config = dict(
    encoder_arch='vit',
    model='masked image model',
    dataset='microscope photos of single blood and bone marrow cells',
    train_examples=194171,
    image_size=48,
    crop_scale_min=1,
    horizontal_flip=True,
    translate=0.12,
    method='mae',
    mask_ratio=0.75,
    loss='mse',
    encoder_norm='layernorm',
    encoder_norm_position='sandwich',
    encoder_activation='squared_relu',
    encoder_mlp_ratio=3,
    encoder_head_dim=32,
    encoder_fused_qkv=True,
    encoder_bias='all',
    encoder_qk_norm=False,
    encoder_layer_scale_init=0.1,
    encoder_parallel_block=False,
    encoder_inner_norm=False,
    encoder_moe='top_k',
    encoder_num_experts=16,
    encoder_moe_every=2,
    encoder_expert_mlp_ratio=0.25,
    encoder_experts_per_token=2,
    encoder_shared_expert=False,
    encoder_patch_size=[8, 8],
    encoder_layers=8,
    encoder_width=192,
    encoder_positions='learned',
    decoder_width=256,
    norm_pix_loss=False,
    decoder_layers=4,
    optimizer='muon',
    muon_scale='original',
    lr=0.038,
    momentum=0.95,
    nesterov=True,
    orthogonalizer='newton_schulz_5',
    adamw_lr_other_params=0.0011,
    steps=10900,
    batch_size=128,
    epochs=7.2,
    lr_schedule='linear',
    final_lr_fraction=0,
    warmup_steps=2180,
    weight_decay=0.01,
    adamw_weight_decay_other_params=0.01,
)
Rows from block 5 of the encoder of a small masked image model, named by matrix and row number. Rows with one number within an expert belong to one neuron, the router's apart. Each number is 128 + 24 x the weight over its row's rms, rounded and kept within 0 to 255. All counts start at 0. Numbers have three digits each.
Before each expert's rows are labels from the 100 images, of 14976, where the router gives the expert most weight on average: "strongest on" is what is common among them. Only what is clearly more common there than usual is listed. The data: microscope photos of single blood and bone marrow cells. In brackets: how many of the 100, against the usual share in percent.
# router: router (encoder.blocks.5.mlp.router.weight, 16x192, trained with AdamW), inputs 0-95
# up: expert up (encoder.blocks.5.mlp.up, 16x48x192), inputs 0-95
# down: expert down (encoder.blocks.5.mlp.down, 16x192x48, transposed), outputs 0-95

# expert 3
strongest on: smear: peripheral blood (51 vs 16.2); cell type: artefact (32 vs 9.8)
router.3:156105146168136188169138126117129169126130142116163143132127185115171136101103121137136159135150120155161118111140123159113123146145112112150131143154131137167108172132112141145109155164082172133152175148131104131136129118149113145177154147153129133127142076103179104102111135140148111132
up.0:141122198096116165147200143096150166102108148144171144149104126130112135121159094124105128123152147121104143117100153141129150154144136061145169122130113110131183164111143123135129141124135133137092140095134158122149069135124133158102113149113123144137144104130086119104127092130170107160
down.0:080130104124140100142088091134117130149177113125147146133122131134122133102162138154136162128152129118118107156100137150109133100150136092107145153118138127097162033122095150125134164146121101123133139124107105152161116099142148093105113104095151125094108116095164145123160132114104139079
up.1:118158132108115108101128122117144142117120101126147074120169124119139099163117126172110121133108152173118110110153129168145111149126110159098152124069124140153139158124121155134127113108141133142143179145138151138094147121123175097121139150176099161114126147120102081161090134147103172157
down.1:154123119118173134117125153133126092155123135137124135076125124127140137091130176120104097121121123121111089130164134128113132094182123123147160134139133138174194115133124127124150119164147180130071150101123151116158142118086105154126116140124125121111117118126084145122164122108139141150
up.2:129119157174179153174144128169097137098104179128132130113120137146161133111147163073122084127096136107113159125164106116110074098119115118092119139180138127163089108129123146138154100165141101076136126128146131133114163145102160132112161085128147089130127137125112115121112099150124117142
down.2:132127136132153084129158120139126110139136142161127141152139131104144132127150114117165149128138070138170161115078118106156124078113153174147151118124088081106101105157129126156093114118121144094126106100107103155151132189104129112156142146117149124132140107151103120135140087141114149145
up.3:138128129156119141097143125124143139118142135113140158143119147126117131145088100132134125130108076170144134109146128135128135136169093145119127157093121111119105071132110106093130134134136136086124148116163145138098128124078132131142115165105095129104117151107183111169115109106123145141
down.3:115154123128146152126118136127135133124166058131133125154111151165119130174141192120138129098155090126138060120132144123074122078158156132144127124151122149125139128129137118113134146150153097124171155121133127095125107141100129130139127112155133122153130146129112111122094111139124130129

# expert 0
strongest on: smear: peripheral blood (54 vs 16.2)
router.0:178113132146182095160143096115125139103134114133138186154101155101118142118118151133157111092107151120098110077140161128129140120114133162116129109108098136139174122105136124098135124151108106140164114117119111093107155138168103119149095094137132127127131087126113116104104140175131105146
up.23:091074122089104133158152140111115132134131157154090136107116130104082152113129111105143158097143146109141133145109089114138151118116109102149101109167099124090091163113134119125120150115112159112096162107155158124141109138132115138152121115103111084102134113181103153080109164109100109110
down.23:133113138126102136134114118137125155131128117113151079142154108149122118134155129139127166136153142054126158114090127090152143133116030122140137108134117111148193180161136111076091151085120092122116133140133126143172127144108199131125140123117178137135123076173160128119157130122131134155
up.24:126122119120183163095122155123080101153144174132150116113156109200111077163150096099116145121132115147122102132115128176127144171131069164105153171109157125154142089117116143167137105089137113127114098142130138161099164171170123157134140119146122107137107167122090110166109142100103121158
down.24:137150125135124137095126166152103185127119085096120112100092087152128136147111126155153109112120148146134171097157104165141106105106141110142102136154159146156136135129112153121155122124110158140125103109124094179133126084172124125123148084171109162170127070116126095142147118137138130138
up.26:156129133118160124108127138171139129133129151152163099082179138099121102110137119109087114136112105175145159130125094152130124152152110138098167164154124147169120119150096127117132104137103148118117138125127136111134086173134112106158133139102141132126163193118138107137098121130100165159
down.26:111106124114139133139122136121100121132101104158135130140131126169121130100146153140116151128147129121118110128122135110130130158135108126118103126152121087094172191131099095145109138134163147107138118087130118141165136155123127118105122149138143126114135056137096153125128120104169100121
up.27:105120121169145120142132144136127134124110114170097124118126111125117091154080120108162082121124106115177120153143149096119140118151126105131131145108141109123141108097152182105134142106114089179129162142128109096124160128184141127125105101129159121124123078135152111162142168082148070111
down.27:119125122066106164144185144114121123101148159104156143085141093154140133136145112107119128118129110138122128118103127155133161106098090132105133139151137126163134155150157086136106122096112165098177119106123139116126088106097129192121137089122126139158100137141136137064155138147139168142

# expert 6
strongest on: smear: peripheral blood (49 vs 16.2); cell type: platelet (26 vs 1.1)
router.6:130131170170114148159137130138171131123161159116154152152134122107142141150113152169128173157183151163140169139162137117097137134178156128181121152162151168128175159146140118150161115153156120117113155155114123132154158125145143106095136174158112128117124107118132171127141113109169122146
up.0:105131097151132107114111184145119124112153098099131103104140138112104164132111180135147122129154168136107132114110152143115113152124151118160110109148122121145164165128117130101155129115140126105135123163123170120080143151106117125104098144189155175147144121143110107153188137162128080172
down.0:138129119091134158149134141159108112124162168156137138106139145120105103129118113123085128124111089067151125162152122113112135147149067098112108133120129110154124149114126127186111119160131090107088102121113115105104129129140129125144135143191162167105136102116102118122139114187141146123
up.1:170115105137134124115102140174124119108142131140100137156153134089133131085138109157126123110092166087129124139132095090129086120101095105104136140133155102170104119108114132181118093084104129155149102102108111081122144094132122103130129131142140129100144104195136122134147125153122119078
down.1:116130138103116132129120136134129116120150121141123129130157124183116117112153131145123156105142111112107127099110134149134109138165120112113150134147120104109089157159118131120157103131102143133154122102140147167150138156118151128113129125156145137127149146129070142127102121126164152140
up.2:163141123123142146146115131142120103095186131118167107109126121125131181094110134142104143154108135079108161134111125136108150161118095090137105109125152119133129177142112134132161110149115116100107121095104103109097156122123131155157109119150152170146113098137130127117143097113163138145
down.2:073100140103123125125178110149141133123142126112148134074138119113136114137120142140122185137111164119126168121149124084192126113097113130123158103167129126102116143125151154107157143155146141159172158143128093156139120119160156139140112115136103126136116107138130126120106122117134151112
up.3:123129133091174107141119121137126118126151089168123118090135130123163147107115145168167106147112122105146143169109125115135130152137142110147149129141139145100132129100091130118129103098140120165147143100118133107127125114152114108159106141088098136145135100169105115102109150089100103140
down.3:087112134146151136109122110159151146125126110112137115142177134154098133101107124136104168157147131117086134117156137095195117104107047144113144146138111089146122136113113116156107122134076123096116140108124132158134146114134137160110119117107138143104113149143169155162061060148101205151

# expert 2
strongest on: smear: peripheral blood (73 vs 16.2); cell type: platelet (39 vs 1.1)
router.2:134121150113119160095144135130166116145157117119173133156133175153114147135153144151161125127176141138143150157160148145126144161110153161139152167126125138138118160144158089164170135127149140126162147156178131116115136136117159164126127132180129119171155136125157173130127146181148104126
up.16:145147107135122148117089129106106116127158135130129151134173158128099119111130095128093143152130123091083176105101101093124179152111117106094153136103120116159149084119088118107134124158171121098091138141122091135104145117109131142108145172103125105140109116160121129130116110169124124149
down.16:120112143110135084129139108142158120111186132124132164127119129104144113154128105143138140149108095159128078135157134114162140109118112153169139117100144101121115149116124081140093163136096122131162142120104140155131134131111158110173117134125169123156138123131098110144092117106131104134
up.17:135158123110106142123164102127142154147057183176134123121139148154107145100136107142100115122110119141160153145144120139134114160114132123112153134133097109147139105184136095170116111138146159085146128146133094075158157127136092097088121137064133115168135163087101127094156091184158158128
down.17:133123132117109139122175094134091126143139124206102147066106156106135138121084141061150118126144123148118103118134109100128125098108124096127120107143156141116140157093115126118138118126097118118112123118112136185155123126111115125119155120092151115128119084151157161172147122130074154115
up.18:127122122120112107151124116135084101117153131123089188147114149143130138102131096055132118099121116147133133147160141146075140122164098152138118129120134130095162094070156167089099144169097124142112149123144141062138156107134136122105150156112142119137160119103103115147113181114126134113
down.18:110151116165158108097170166168140115178132147137140119138150125129083146102126121120135136119105119117152044116139127118117135136116137150121145146142132176145144112143122131099178144110119140139139129150143083177138116140136133120144112086087101125129151143123117159115161174120126099129
up.19:136164121131168141136125144121136113139111133164138145119098135089132128142122097104156089088141135085143137100079134099099148108141103100095142129146155158147106119133124137146108128099142112125057131121124154101122167178118098149105144149100129121131088156093112132121123092102121146129
down.19:114106137145110151121137125134141137109147127149147126162154121138134139110151142178128160142129099119143132067083131167133121177121090126106118144123103105128107113137152096114104132083156093126157127141131172095134130119119143119164104153146131131091126127121131144113158112113109195126

# expert 14
strongest on: cell type: artefact (31 vs 9.8)
router.14:099132131113135147127134121138133098117156166103157145152112155117114122125103142097144139124143135103102128139130127174108098143112118149128137111113108146101097147100136121097116153125089157128116125171119121141156161112120182148184108133117148120181138089119123148141117119119096112150
up.3:146109118110152146100145101137126141162132140099139134121127109100121138106126169114132132123095119142147172131094126095138118141120165142070109156125132105109111086154113149124125136087123136140104116152161130139154159142122159121120113154109092093109123149164122083130156103087130127121
down.3:101085082070119137148135168114090120116145157164142155095125064143103133107102160108125109168154116127102126159126139148112140151147102104138130131143119152144180166141168099128133093121095147118132155109108133162123127183097145147134095105175134150109151137113106155133142129133109124159
up.4:125164063118184124095135138123105142108102081108109131149142117130119118176150115133128096119134113117163126113112146147109143129165131136133140122105150148109136112110132141144124112112108113151150095200093128194141140133106088106106129154125130161159117114144114106155114135117139132136
down.4:120151168125109126117142094131167128144079114108130125152133170133150126092093121165110144149109142144132098144153165101166141178146174132142098139095127125130139150138159129101138185133106144107094121142124132125108103078162125116116125130096091152116142134129160131099151141091120076128
up.5:143084156092162153154119112139116175086148136115130099164110107101095112156123113161108128062103136136094152101116123154122122153149106123161125148149122123113117144140095126136153135144130105154122158106138176089127141081134133119146125135106092115121176164115131105072134117133145135156
down.5:157117169118162131139091145102148110101139099110108106140128159152128134164134149146139101148128108162094108137121128147114144174130135085100102126110111120110127100121151142141099207147172133120112119094111109128116134155138115138108115126142141100148064108132156139078110111152127100127
up.6:089109128124121176130126158136123096170095178116142127128121156131156121097102131156105152117136153122098113086114095110143152129092105123120133145119135140115111106128117094095098138144164112160130141116129121127156183115138105126115097174129132126114170126105137151125143077133145116132
down.6:120101128126119150132142137131141123133144158111156132114126138193125124152146133148118145132127127124122133127146121105155166137119108077179111147110171136142121123112110078080124111082112132125124122126111145151113105134140146106166116124137187118124094128114115147165131123121108145110

# expert 4
strongest on: smear: peripheral blood (61 vs 16.2)
router.4:127138118118085090131123101127112077107113084138143130153115131122099135141094145140094151151090144112091136156135097102101107122114151103144123104093110096107080135107104175140116112094135137127092111096134165103080118138151149124118121158115118148091117162144111059100131147100155119118
up.3:167183150137171110110119127138094153133111087120136079110148108144096096103132156106104130086138114178135167094109131095123117153126153125125134111107097135108154137143125147143144111135161137084122122162156118101098109110104143109174129147154171106164137151171129085114120145111131099185
down.3:089134150144155167089146117094173103163118140124156094122132119122158147143129125136146140169078120135150127156144095141130088122138089126125136140132142161117133106129103155137136149115141131133142158103102100171127138174189147107115157143141108139126100158134085111161131098133120097125
up.4:145134148126157125128113113122138105172128115174112149155136160087165089078125129138146101139145147175137143095113065110132165137098136108129134172168121151149050116139107155109160121093149150098153136125146084130080104151103132140135117135133136117124127114123153114106100115131106176140
down.4:091136114158114164134130101140076108132104162125120148113147159109136132113138136110112122140176169119103143151142098120109145133118139143117157124105130078117122159113124126096156110143100129134124153088149131143121113072187112091131120058111067129129108149117111125159120116119099106135
up.5:145164106129127149111117115139099111156095135147083116099134178084123140136134097138149126103117118153109114122123106131121088137177080125089201150100111170150111127120115167127142095116139143143075136140135117118139132103104112132099144125118104150138155157077110133171122101110093156125
down.5:127136129141128101136124114116125157123136128141137126214143122042136147153140093130132131117120154138138136118058144136126136103084116139136139135105121138151089130173127083143103115132102126126180088147127136147141171178098146136141132130099170142123125123146113142121137114112135101144
up.6:128123169133146163169140126092135136142134118156143148112106129131137148136118153116136125115120131144113147109139107126134140168112140109124127142127128128130141124115121109101105135139148151127136124125107108153127122118129150133120146141122125116155126114143134130120132061107130105097
down.6:125142130119116140131136133132142146132134134127130119120137126126130129132123071120123143137117128158130134129157132137151127118125145127135127137130130153117183069119128127135140119128129098127137131136129123133139125115137044126129127129133137129127127125139163126122129126127126128137

# expert 11
strongest on: cell type: promyelocyte (32 vs 6.4)
router.11:140113119146089146152135141080129166137155117096149121161143157154110141138116106141148100126124125176129099133162125167136125160114147143154102131137084129105116133138101119107160131126097100120092167141109128102136138109106117123151143152132115138104153085167128086086169122111118092140
up.5:121126157080112104119151160106149154152117113106160107131143086119147142116111097141142097144104103152147098076159122106144149103135113178124128121113159099145143120116145137133114100153177107118124106097129165152150183106135162143156097120147150142092116117143100138155168153116133161150
down.5:090092101099126162148115147153130096123124146182112144118102145080166128123104107127125162098172090165151120116131142151109164119122151114101123154144095153121133111124110120092133133085085102135138113134170079131140113098098113109117129106165114160135097176073131147095157119137118104121
up.6:130192122124116169112158110124053126139125146119126128117101136134147098158155129167105134131076152105085148096117156139117121130121159143130139127113165117091107130171114120129154142120139108137151097144114137118112094161145125154114118117175137171155146126172130124119131143104152125139
down.6:155125149129119118132100112116118131129114149126139122138133141122112117112109109119065152118123196092053171130117107112118114159120115162113107118162082126150124085169142130174142172132155048122099096121140125141130141133090128140111130137107128119142118105162133135128113145130146132101
up.7:131092125172130172127107114167077109098112163128154105153112110131150157114138120133122143104134104116136119124104162107136140149123157143088131125148129120101117138117126103149130152156135080121148117136173118126130133143137127137137150114137117127083108099124121122114125141118133124060
down.7:061126126119150124133122133132125143122105132130122128105126128150117136133129158113105127134120136122120106121176132145105134120156169131157142135130128182104131219121116136100112134129141216129117144163129160154157104104137103119153120128117118136137127063102095133127129152122097143132
up.8:153130155134128136131102083150112114142121109146102167111110101130166161126103112174112100132125157116118095082143117130137158117137126120120126139117123126125106133135113095100108094134135149094124145120137093146126179105128093109173182148118148116147152132143112132155136084124140128134
down.8:114136134110113163157160140132096108148116118135141163179116140159112138087152153131105158120128099112117122163096099153123154094103155073141156108076147131137166146128135128152157116136120161163163093121157146181140142121114116136102137102113124118128146117130099144143126116148121144155

# expert 15
strongest on: cell type: artefact (25 vs 9.8)
router.15:131124122075097165126121099131107127112129137099120129139139087132139140102122112126133091111082143145156113092111128132128142131069105116147118072133062099079143131159102149111122144111146143105101110129153154102132104136127144134139106106106156089109122164113118135116082125117151138107
up.26:072114140172093130183087098137095119165173144141129131121129129110121135159175114117133137124119112160129157124109086133082151137149143103129100149104112097093144103101131117115152134153109141110145111152113137098140170122156132174110093103124124119163133132134064104172161130139176122147
down.26:130145129126122142123123115087115108111130090120147154111132130166090158100142115146144121146140119123141135126103160135159133159132124146100160128117102130085163121112117125093130197107146130117144136127154131126117130095103092157105100138125059139128120130155128154119140128092115134138
up.27:121137153127116159107130104097156130111141103110137090123124120128138119171124078119137141122143109145158137132084156124153159102131155135120109103116104133117130066110147142102133127122133113157089090173177202142116156105141149131143142136117122100125099153074135137141102126129164129119
down.27:139126121130144105144110155119108134127144144094129119127145135108123133124170155128116101095111133112125091078171133101149109052132157109122142122128132144162081188113125126133137125129095141112149136067119155136144129125122096119141143111176126126156142099116073151134110115158069146128
up.28:126138112097159151127103090126138100164143123105172146152134144141137114139128140103125111141127100123142101123116119153109161166138109141140108123156105167116104063135149061126154164166121136105116119164118102144128120136092098124122124143124177153121124113139130179150165157111142116100
down.28:167115107136149141144110118139126131120159113169125121135118125106140142124139100143109102123160184134097117159147136144150117132156107136113130135129128105176127153104128156141091136104153127157071148083139164132155135101100141137138087106160104137117125109111105102118118129132120130090
up.29:134138132067118117118142156125147118097147125116127091086193109156094120130180099123113134146114143141148154159138142154114108151168087159128135125088136141095138114082140134165091119150112144114141135151160096128127122179115096200141151118109116104122132164142119142098115168171130101130
down.29:127121127136069111125133105121138158139115101141111066155146092163130123136134098127125169150127151159098113103135113157114121147104143140118138151144145160135137182137130114149099053092106145132103131154106138133125136145120100136150158159104141128121123127142149136131124097104105151137

# expert 1
strongest on: cell type: erythroblast (35 vs 14.3)
router.1:131108134157139131120097106121142065117100149095144133149108097104138123147133076108126078129085154141122145150100092102129091131087138138124108117074086096116137141110143160114141128079142102126146132120107131135078105117104117129086144106097115094076093151119073112112153090082097127123
up.16:125131144088140139128169136111133110150132128133138135121096113120110118119116126131154137108132113119127122130130110126146115113127113106125135113119146153149098129114143116132130143156132110135102114115125127132136143099140153148143117132130128126131118125127113136120148137122114099129
down.16:137129138139130127123151095144138137142124134127137134097125132142136140128114105135125147123114140149124098129112131121124166139150104102135153122124125113153181115081116150156138147160090099117115149123112127133123138140163170118132137093118139108114106156148117141129149141130109136121
up.17:131141145115134130137140128128137125135123129131126126120126127120129129132138115125133130129120118121135119119109127127125121135116120141137140135121117126115102120138133122128117141126133118125112132120114146133132119129126131139126121146127150128130111135129114125127135106124142140113
down.17:102134134139153134134135120125125119123135124133146162158134127118115108130120118131125150106136125118154124141128138107140132128148115127135097119098136103116171217138120125117115129132143129128136119106104145138179111090132107114139111122149117139128118096134137137132111122088140106146
up.18:122137144108124119128139130118144132130120130136131124118134126124139119138126127138125123135123141132132132123121118124141135141123120118139135126111118127121104133124131127129125134111130117137101145127121120130122123130123128139133128135133136133135130126129120118117125112126125125136
down.18:125113122134130176132098122122118128127131127126124119175119117118126123135125197131117175121130132132134131127082119132138131124128102128136127132123127123113080128146132119117114114120128165124225112137113126117164119138101091129130063114122138129131119231106157134132125121128132121099
up.19:129129120122124128126128128125127126127126126129129125131127127125125135125126125127127125129125129127131124127122132124128126124131124127129128127127127126125106124129124125127126125124126123128109120126128128127128130126123126127129130125125130130123126134130123127133129130121123131129
down.19:125127130131125132118144104123125120125121139133128158087136115130130124130134112125124126137124107112120117130106131126125128127115123102116118117129119136128085165125124127134127164136128114125147121129115128124079126126131132128114164126118130139122132131128119126125126129155124125139

# expert 9
strongest on: smear: peripheral blood (41 vs 16.2)
router.9:162137166175169100117137124160100128119166148135188186159139152167170142154099155159134165106148138119159162124131161131105154163136153168140141171135137110159159130117126099126130118128094181159176166141136141115116148136143138118150175149143141137178127110136128142120160150138149109134
up.0:148130131088116145116122105096182094106132128104123122121148123144112106127095123135109140153101110092090144152134168154113122122156154127141112134103169137109120135107107159100112135128149067139146086142132178093132133116146125125102147117076107123119130131116171112121132134139161122113
down.0:142149134176155124109113145126103107135116095115145088149110114109100118129136191107150145118121157131121116086129148128156090107124091130118077118105141129119119156158109145104117145145151155095085140089125157152153123059079156079116144180162141119146088106105146134124102088148142140140
up.1:100130196116144123148064143085143102187147150131125130155138104132130150133104130147117157122115104075126136101146138156143146099105124099175106141115113113127118151174123142146155109118107132156144100142096125116124141125096095175139171132127102114105145113124115163131119096108075114123
down.1:162071106119121136131146119136105106138147087134127169161147138153119154143125138091120146153161107132135140145138151111101132136127201134096115068118136109157090121123099118102091139113129108140118120117149118093128147124136151134144087093097144147135126151123132142111158186101170117160
up.2:116101135130099115143158120170168132119134111124150136115153105146135125143132091138099097132139141121110099138053148092143104115165109131143149131136075105114069151128136144089157160121099144120142106130135135097134077125080095117174129111106158097103133177158145142111114111144171112130
down.2:129126134101141089110140094130113177119121111099149118124116132149132133091126118113104102141146122096126104148148093103125144137154155123119141105114149114160145123160119120098123115124083136082138106140136120130142176146161160146139090145108108080131117112171143102144107142085159136130
up.3:132107110175099099140139111127134142102105129182152117109169157133097139125141115092151116141113130107092094098126110146131123131117148104165168129103085106098092126169081106092147116122100133113079102127166132126090138159137121111137084114128142095183112137113114100128116129164126119140
down.3:121108116126129085130105139115138147089172150147131160171167118102116099152140118108185133118135093072088144140134124154128187126165128178113162087100099121144125141119153160136132148156110133118142142126128139113143161147121151129113103148140171125116105151160136131156132120128142114119

# expert 12
strongest on: cell type: erythroblast (33 vs 14.3)
router.12:147152140170120152157113132169130139126144111128180144152151126104156107143104121149140142124151139104142130144123139125124112119091133123134157120093086102101158140143137094136165153163110160126157164133119083165128144116164150137170146100134120100085148162157154092128116136165129113098
up.3:145138146173104127136135115132116138111118136113108131135095130134097081210115162103182124121146120105148138125111167098118104129135083148153127107099146109122150148132158093105102143127135110116105103152140106105140141159148124143101132104135106114141132149084113134168138114143137100133
down.3:127136098121140149136078170102148105147112126137124172125171177140147133128143098148112128138143109131121141132212140149131122163176130089075136118100136116151130144093112138144124113136065118133123132089135149116117131135126108134148116135128115154124120075179114152123119121146136103118
up.4:106113100148162118130120122140115130153157130146130131153112111096138139145104151152177097117108123079146135106141134156109132113129107112158150121094140142135193137112125164137099116121141139146125123147082130161108170143109127123142099157133132188141141100146096105147106111117092121100
down.4:095096139137122138157127117122125124152135129130173121118115137117086135140115111115078119126087105119115132147122166089143166160227114126141141131099144150127152098111143091166092149155163145098124135110139162097107143116133111163114144137118111143102167157095138123102146117151116089135
up.5:110150104115127135108140150120127133137126108187128123120148112150122120155159101123163152141131165103103140089087151106134143125142101111189135128102144107114108123086072117112168138139105104191158111129116134089120134153151113135128104167150127125089106130112139172108155147152135136134
down.5:125159120136119141120134134122190113142119133125119139146149140116160095147086146134113103111119129091103117162130102153178095156151134177110139110112168115162114115119094154119114112143121115099157103095174140158170143146153114103135139130091160137149126069160142110124131152112120101129
up.6:087192138120132137109148127130136118167153125143133067129165077121114128117132175137132171170120141145144138107120121115126115169053103099179148114125136101137161129135103171151109119125106094141109119109097136108105111194105084105127111117104156138136142135112147120121106119086147134122
down.6:139101142141151161160127118128121147153121170147132137131131130112142110152118105153129166111120093160100097142130165145144076140165159124156152099102112143161129139118176125158096148123174117166160124126099058104166171136130110105112143126100115148085122098085113122194124138152122100114

# expert 13
strongest on: cell type: artefact (29 vs 9.8)
router.13:115142104109143143074148123143099138113129138119137102127104092101140126112119141140142146101056121088135128120104119117115087110095106127146114096095115115098106100134100157111129138130127125121130116101088167136103102151105078087105113104102151121116128133096157104107087102098113131098
up.4:137115140132144141114126127163136147105115113133148169122097131105182113113124124104114115114088153107120136152146146152101099141140144161118122144117088117144155117119142155136118118099101155101141092119114095116093126081114121137141149181136104132113101150088196090126136107109171126142
down.4:141125128124141149138141121126130138108122137130129133138145145190132120126124171115125150091149130124080156111033134145155152134158104124126111134144137123152125117135152128111121159135112133136081116115130136114095120123136186120116109141137079110143142075118129144130107117131166103123
up.6:128136128156157137159148124118122128118132145129135161117115152119127150122128155092125100104113081108108125130102131131112108149164135094087116116154093138155123143141117100153111101111117150104138153093118110137108126176110110161090140148109096075133146108108170151124117126109085096092
down.6:121140094122147115142121124104121125146136128176129111130118142091125118182121148117122146147123131098127101148162149158104109085113113122159135153112106101142130203139124148108102140108143107128114140105092128119140121093137142100157145121161155121132084106133053118137151127108127105101
up.8:100159123143118145121123107168160106152134157109115095108190149106147158078098151128105142119115118130107143109109084149133123086132121119139135105099157153137071105157109082159141154132066119124125123135125117168131133140152128129116152134171137115114138147098072098111120126160128132093
down.8:092103126119128125116151131120133118141138127158130092135100130125126143135121100124118116140133097082127138148110138120115152167131114113152126133132119094119255154116156123144134145101137083142176152116122146139109123131145120121091113116117124134118135153165119111126154146114113128123
up.9:153113160129115102163136110163125139166093128109125119119106089153125135156113120183104138129091137109144059129108099118130146143143105134139115117128108115115059116153141110139106149165116151105109115142134137084085157132136133143078115110173155142122171116142136109160147150142123150098
down.9:122115118139152156157121144093131111110139194134111124126132121106151145119137152104115152120134140115120137159127113136154138134096126140120150081147105102164094132116143112122130128137121142144094186124138137146141112129164179100180123128094078133112148141095140156100095112139111147111

# expert 8
strongest on: smear: peripheral blood (52 vs 16.2)
router.8:107129170105137116119154121096099091146120170104131119140146109156160131123168130143143127156109141137168110129096109129117120077173166139146102133154113111105146143141130160167116097186152126129137100112120113118102160109108118106153110132112150147126121080102163120093125094140138112106
up.3:164164100130149105131149149168129147145138086104127075090171129145112120148158141114134106106105127140127149091137120107133118100131087147123091123140116091119159110148132170101145095123105126134092128124154146145127124091097140139103155104097131110159112138122115222155114140116099125224
down.3:119142145106125156160108136142117134188132135142176105166108140123163077137100111112137099106160104144162127166121087172149124154189154141109123116116167136116117141152124153155128102176116107125111135114141110102122143128133119116097168118118125131134134125110116109118137131098133151165
up.4:148103143137122105102140094153153086100106139137118118111150124101155111153148104114116105127151156136140144120104100105123131155140107105172184161149095123112093097180107139124119140124123103122134111156118133157123154168099152145103136175095192105123114176168127131150117139153157162091
down.4:135142135143123163122126131110119106130135104127126131104147132156143147090124121088098077103136156105132135131131126153104173114120125117108129143107151118137172151113133099118119153156139145096164108085095133131128138096114108127134137057124149139109109111132172161146138124103136139136
up.5:154121137138163112108106154126139110112133106087106121152102109130093103122151122133116127140131166101106084126097180109108097063146120143094097105122145144120097136077126178160112129130156179151123099109129173097143165112125122126153118158093111134104151144125164127145121140147120180176
down.5:128106107142156154123110130149112141114129132144095107108135106115110127110148131135151162118134108106149123084046096123141130122135064097121148149143138106122100206118149121126121153100132112141109114111145139104097155133130143131163142131167131151106103103142133150121126092127153156157
up.6:118114142107142121139115140129113116152146139142117106163155131120128153118135097148122145131153148120125162101141112121160102143147120116127143110146107100179081128151138123120109110120155099141155095105108146149142142137127129087166120190145172172118100144118086139167156084127103126162
down.6:111158102179125103109158113099136114165127138145125153144140161100138106156139165107158111112132170169133131106129155150150104098126159138116117130123151114127117156130176111082102138150128167151125126096123110132136110135123152133118138093138114116119103115109162094152114096117131131134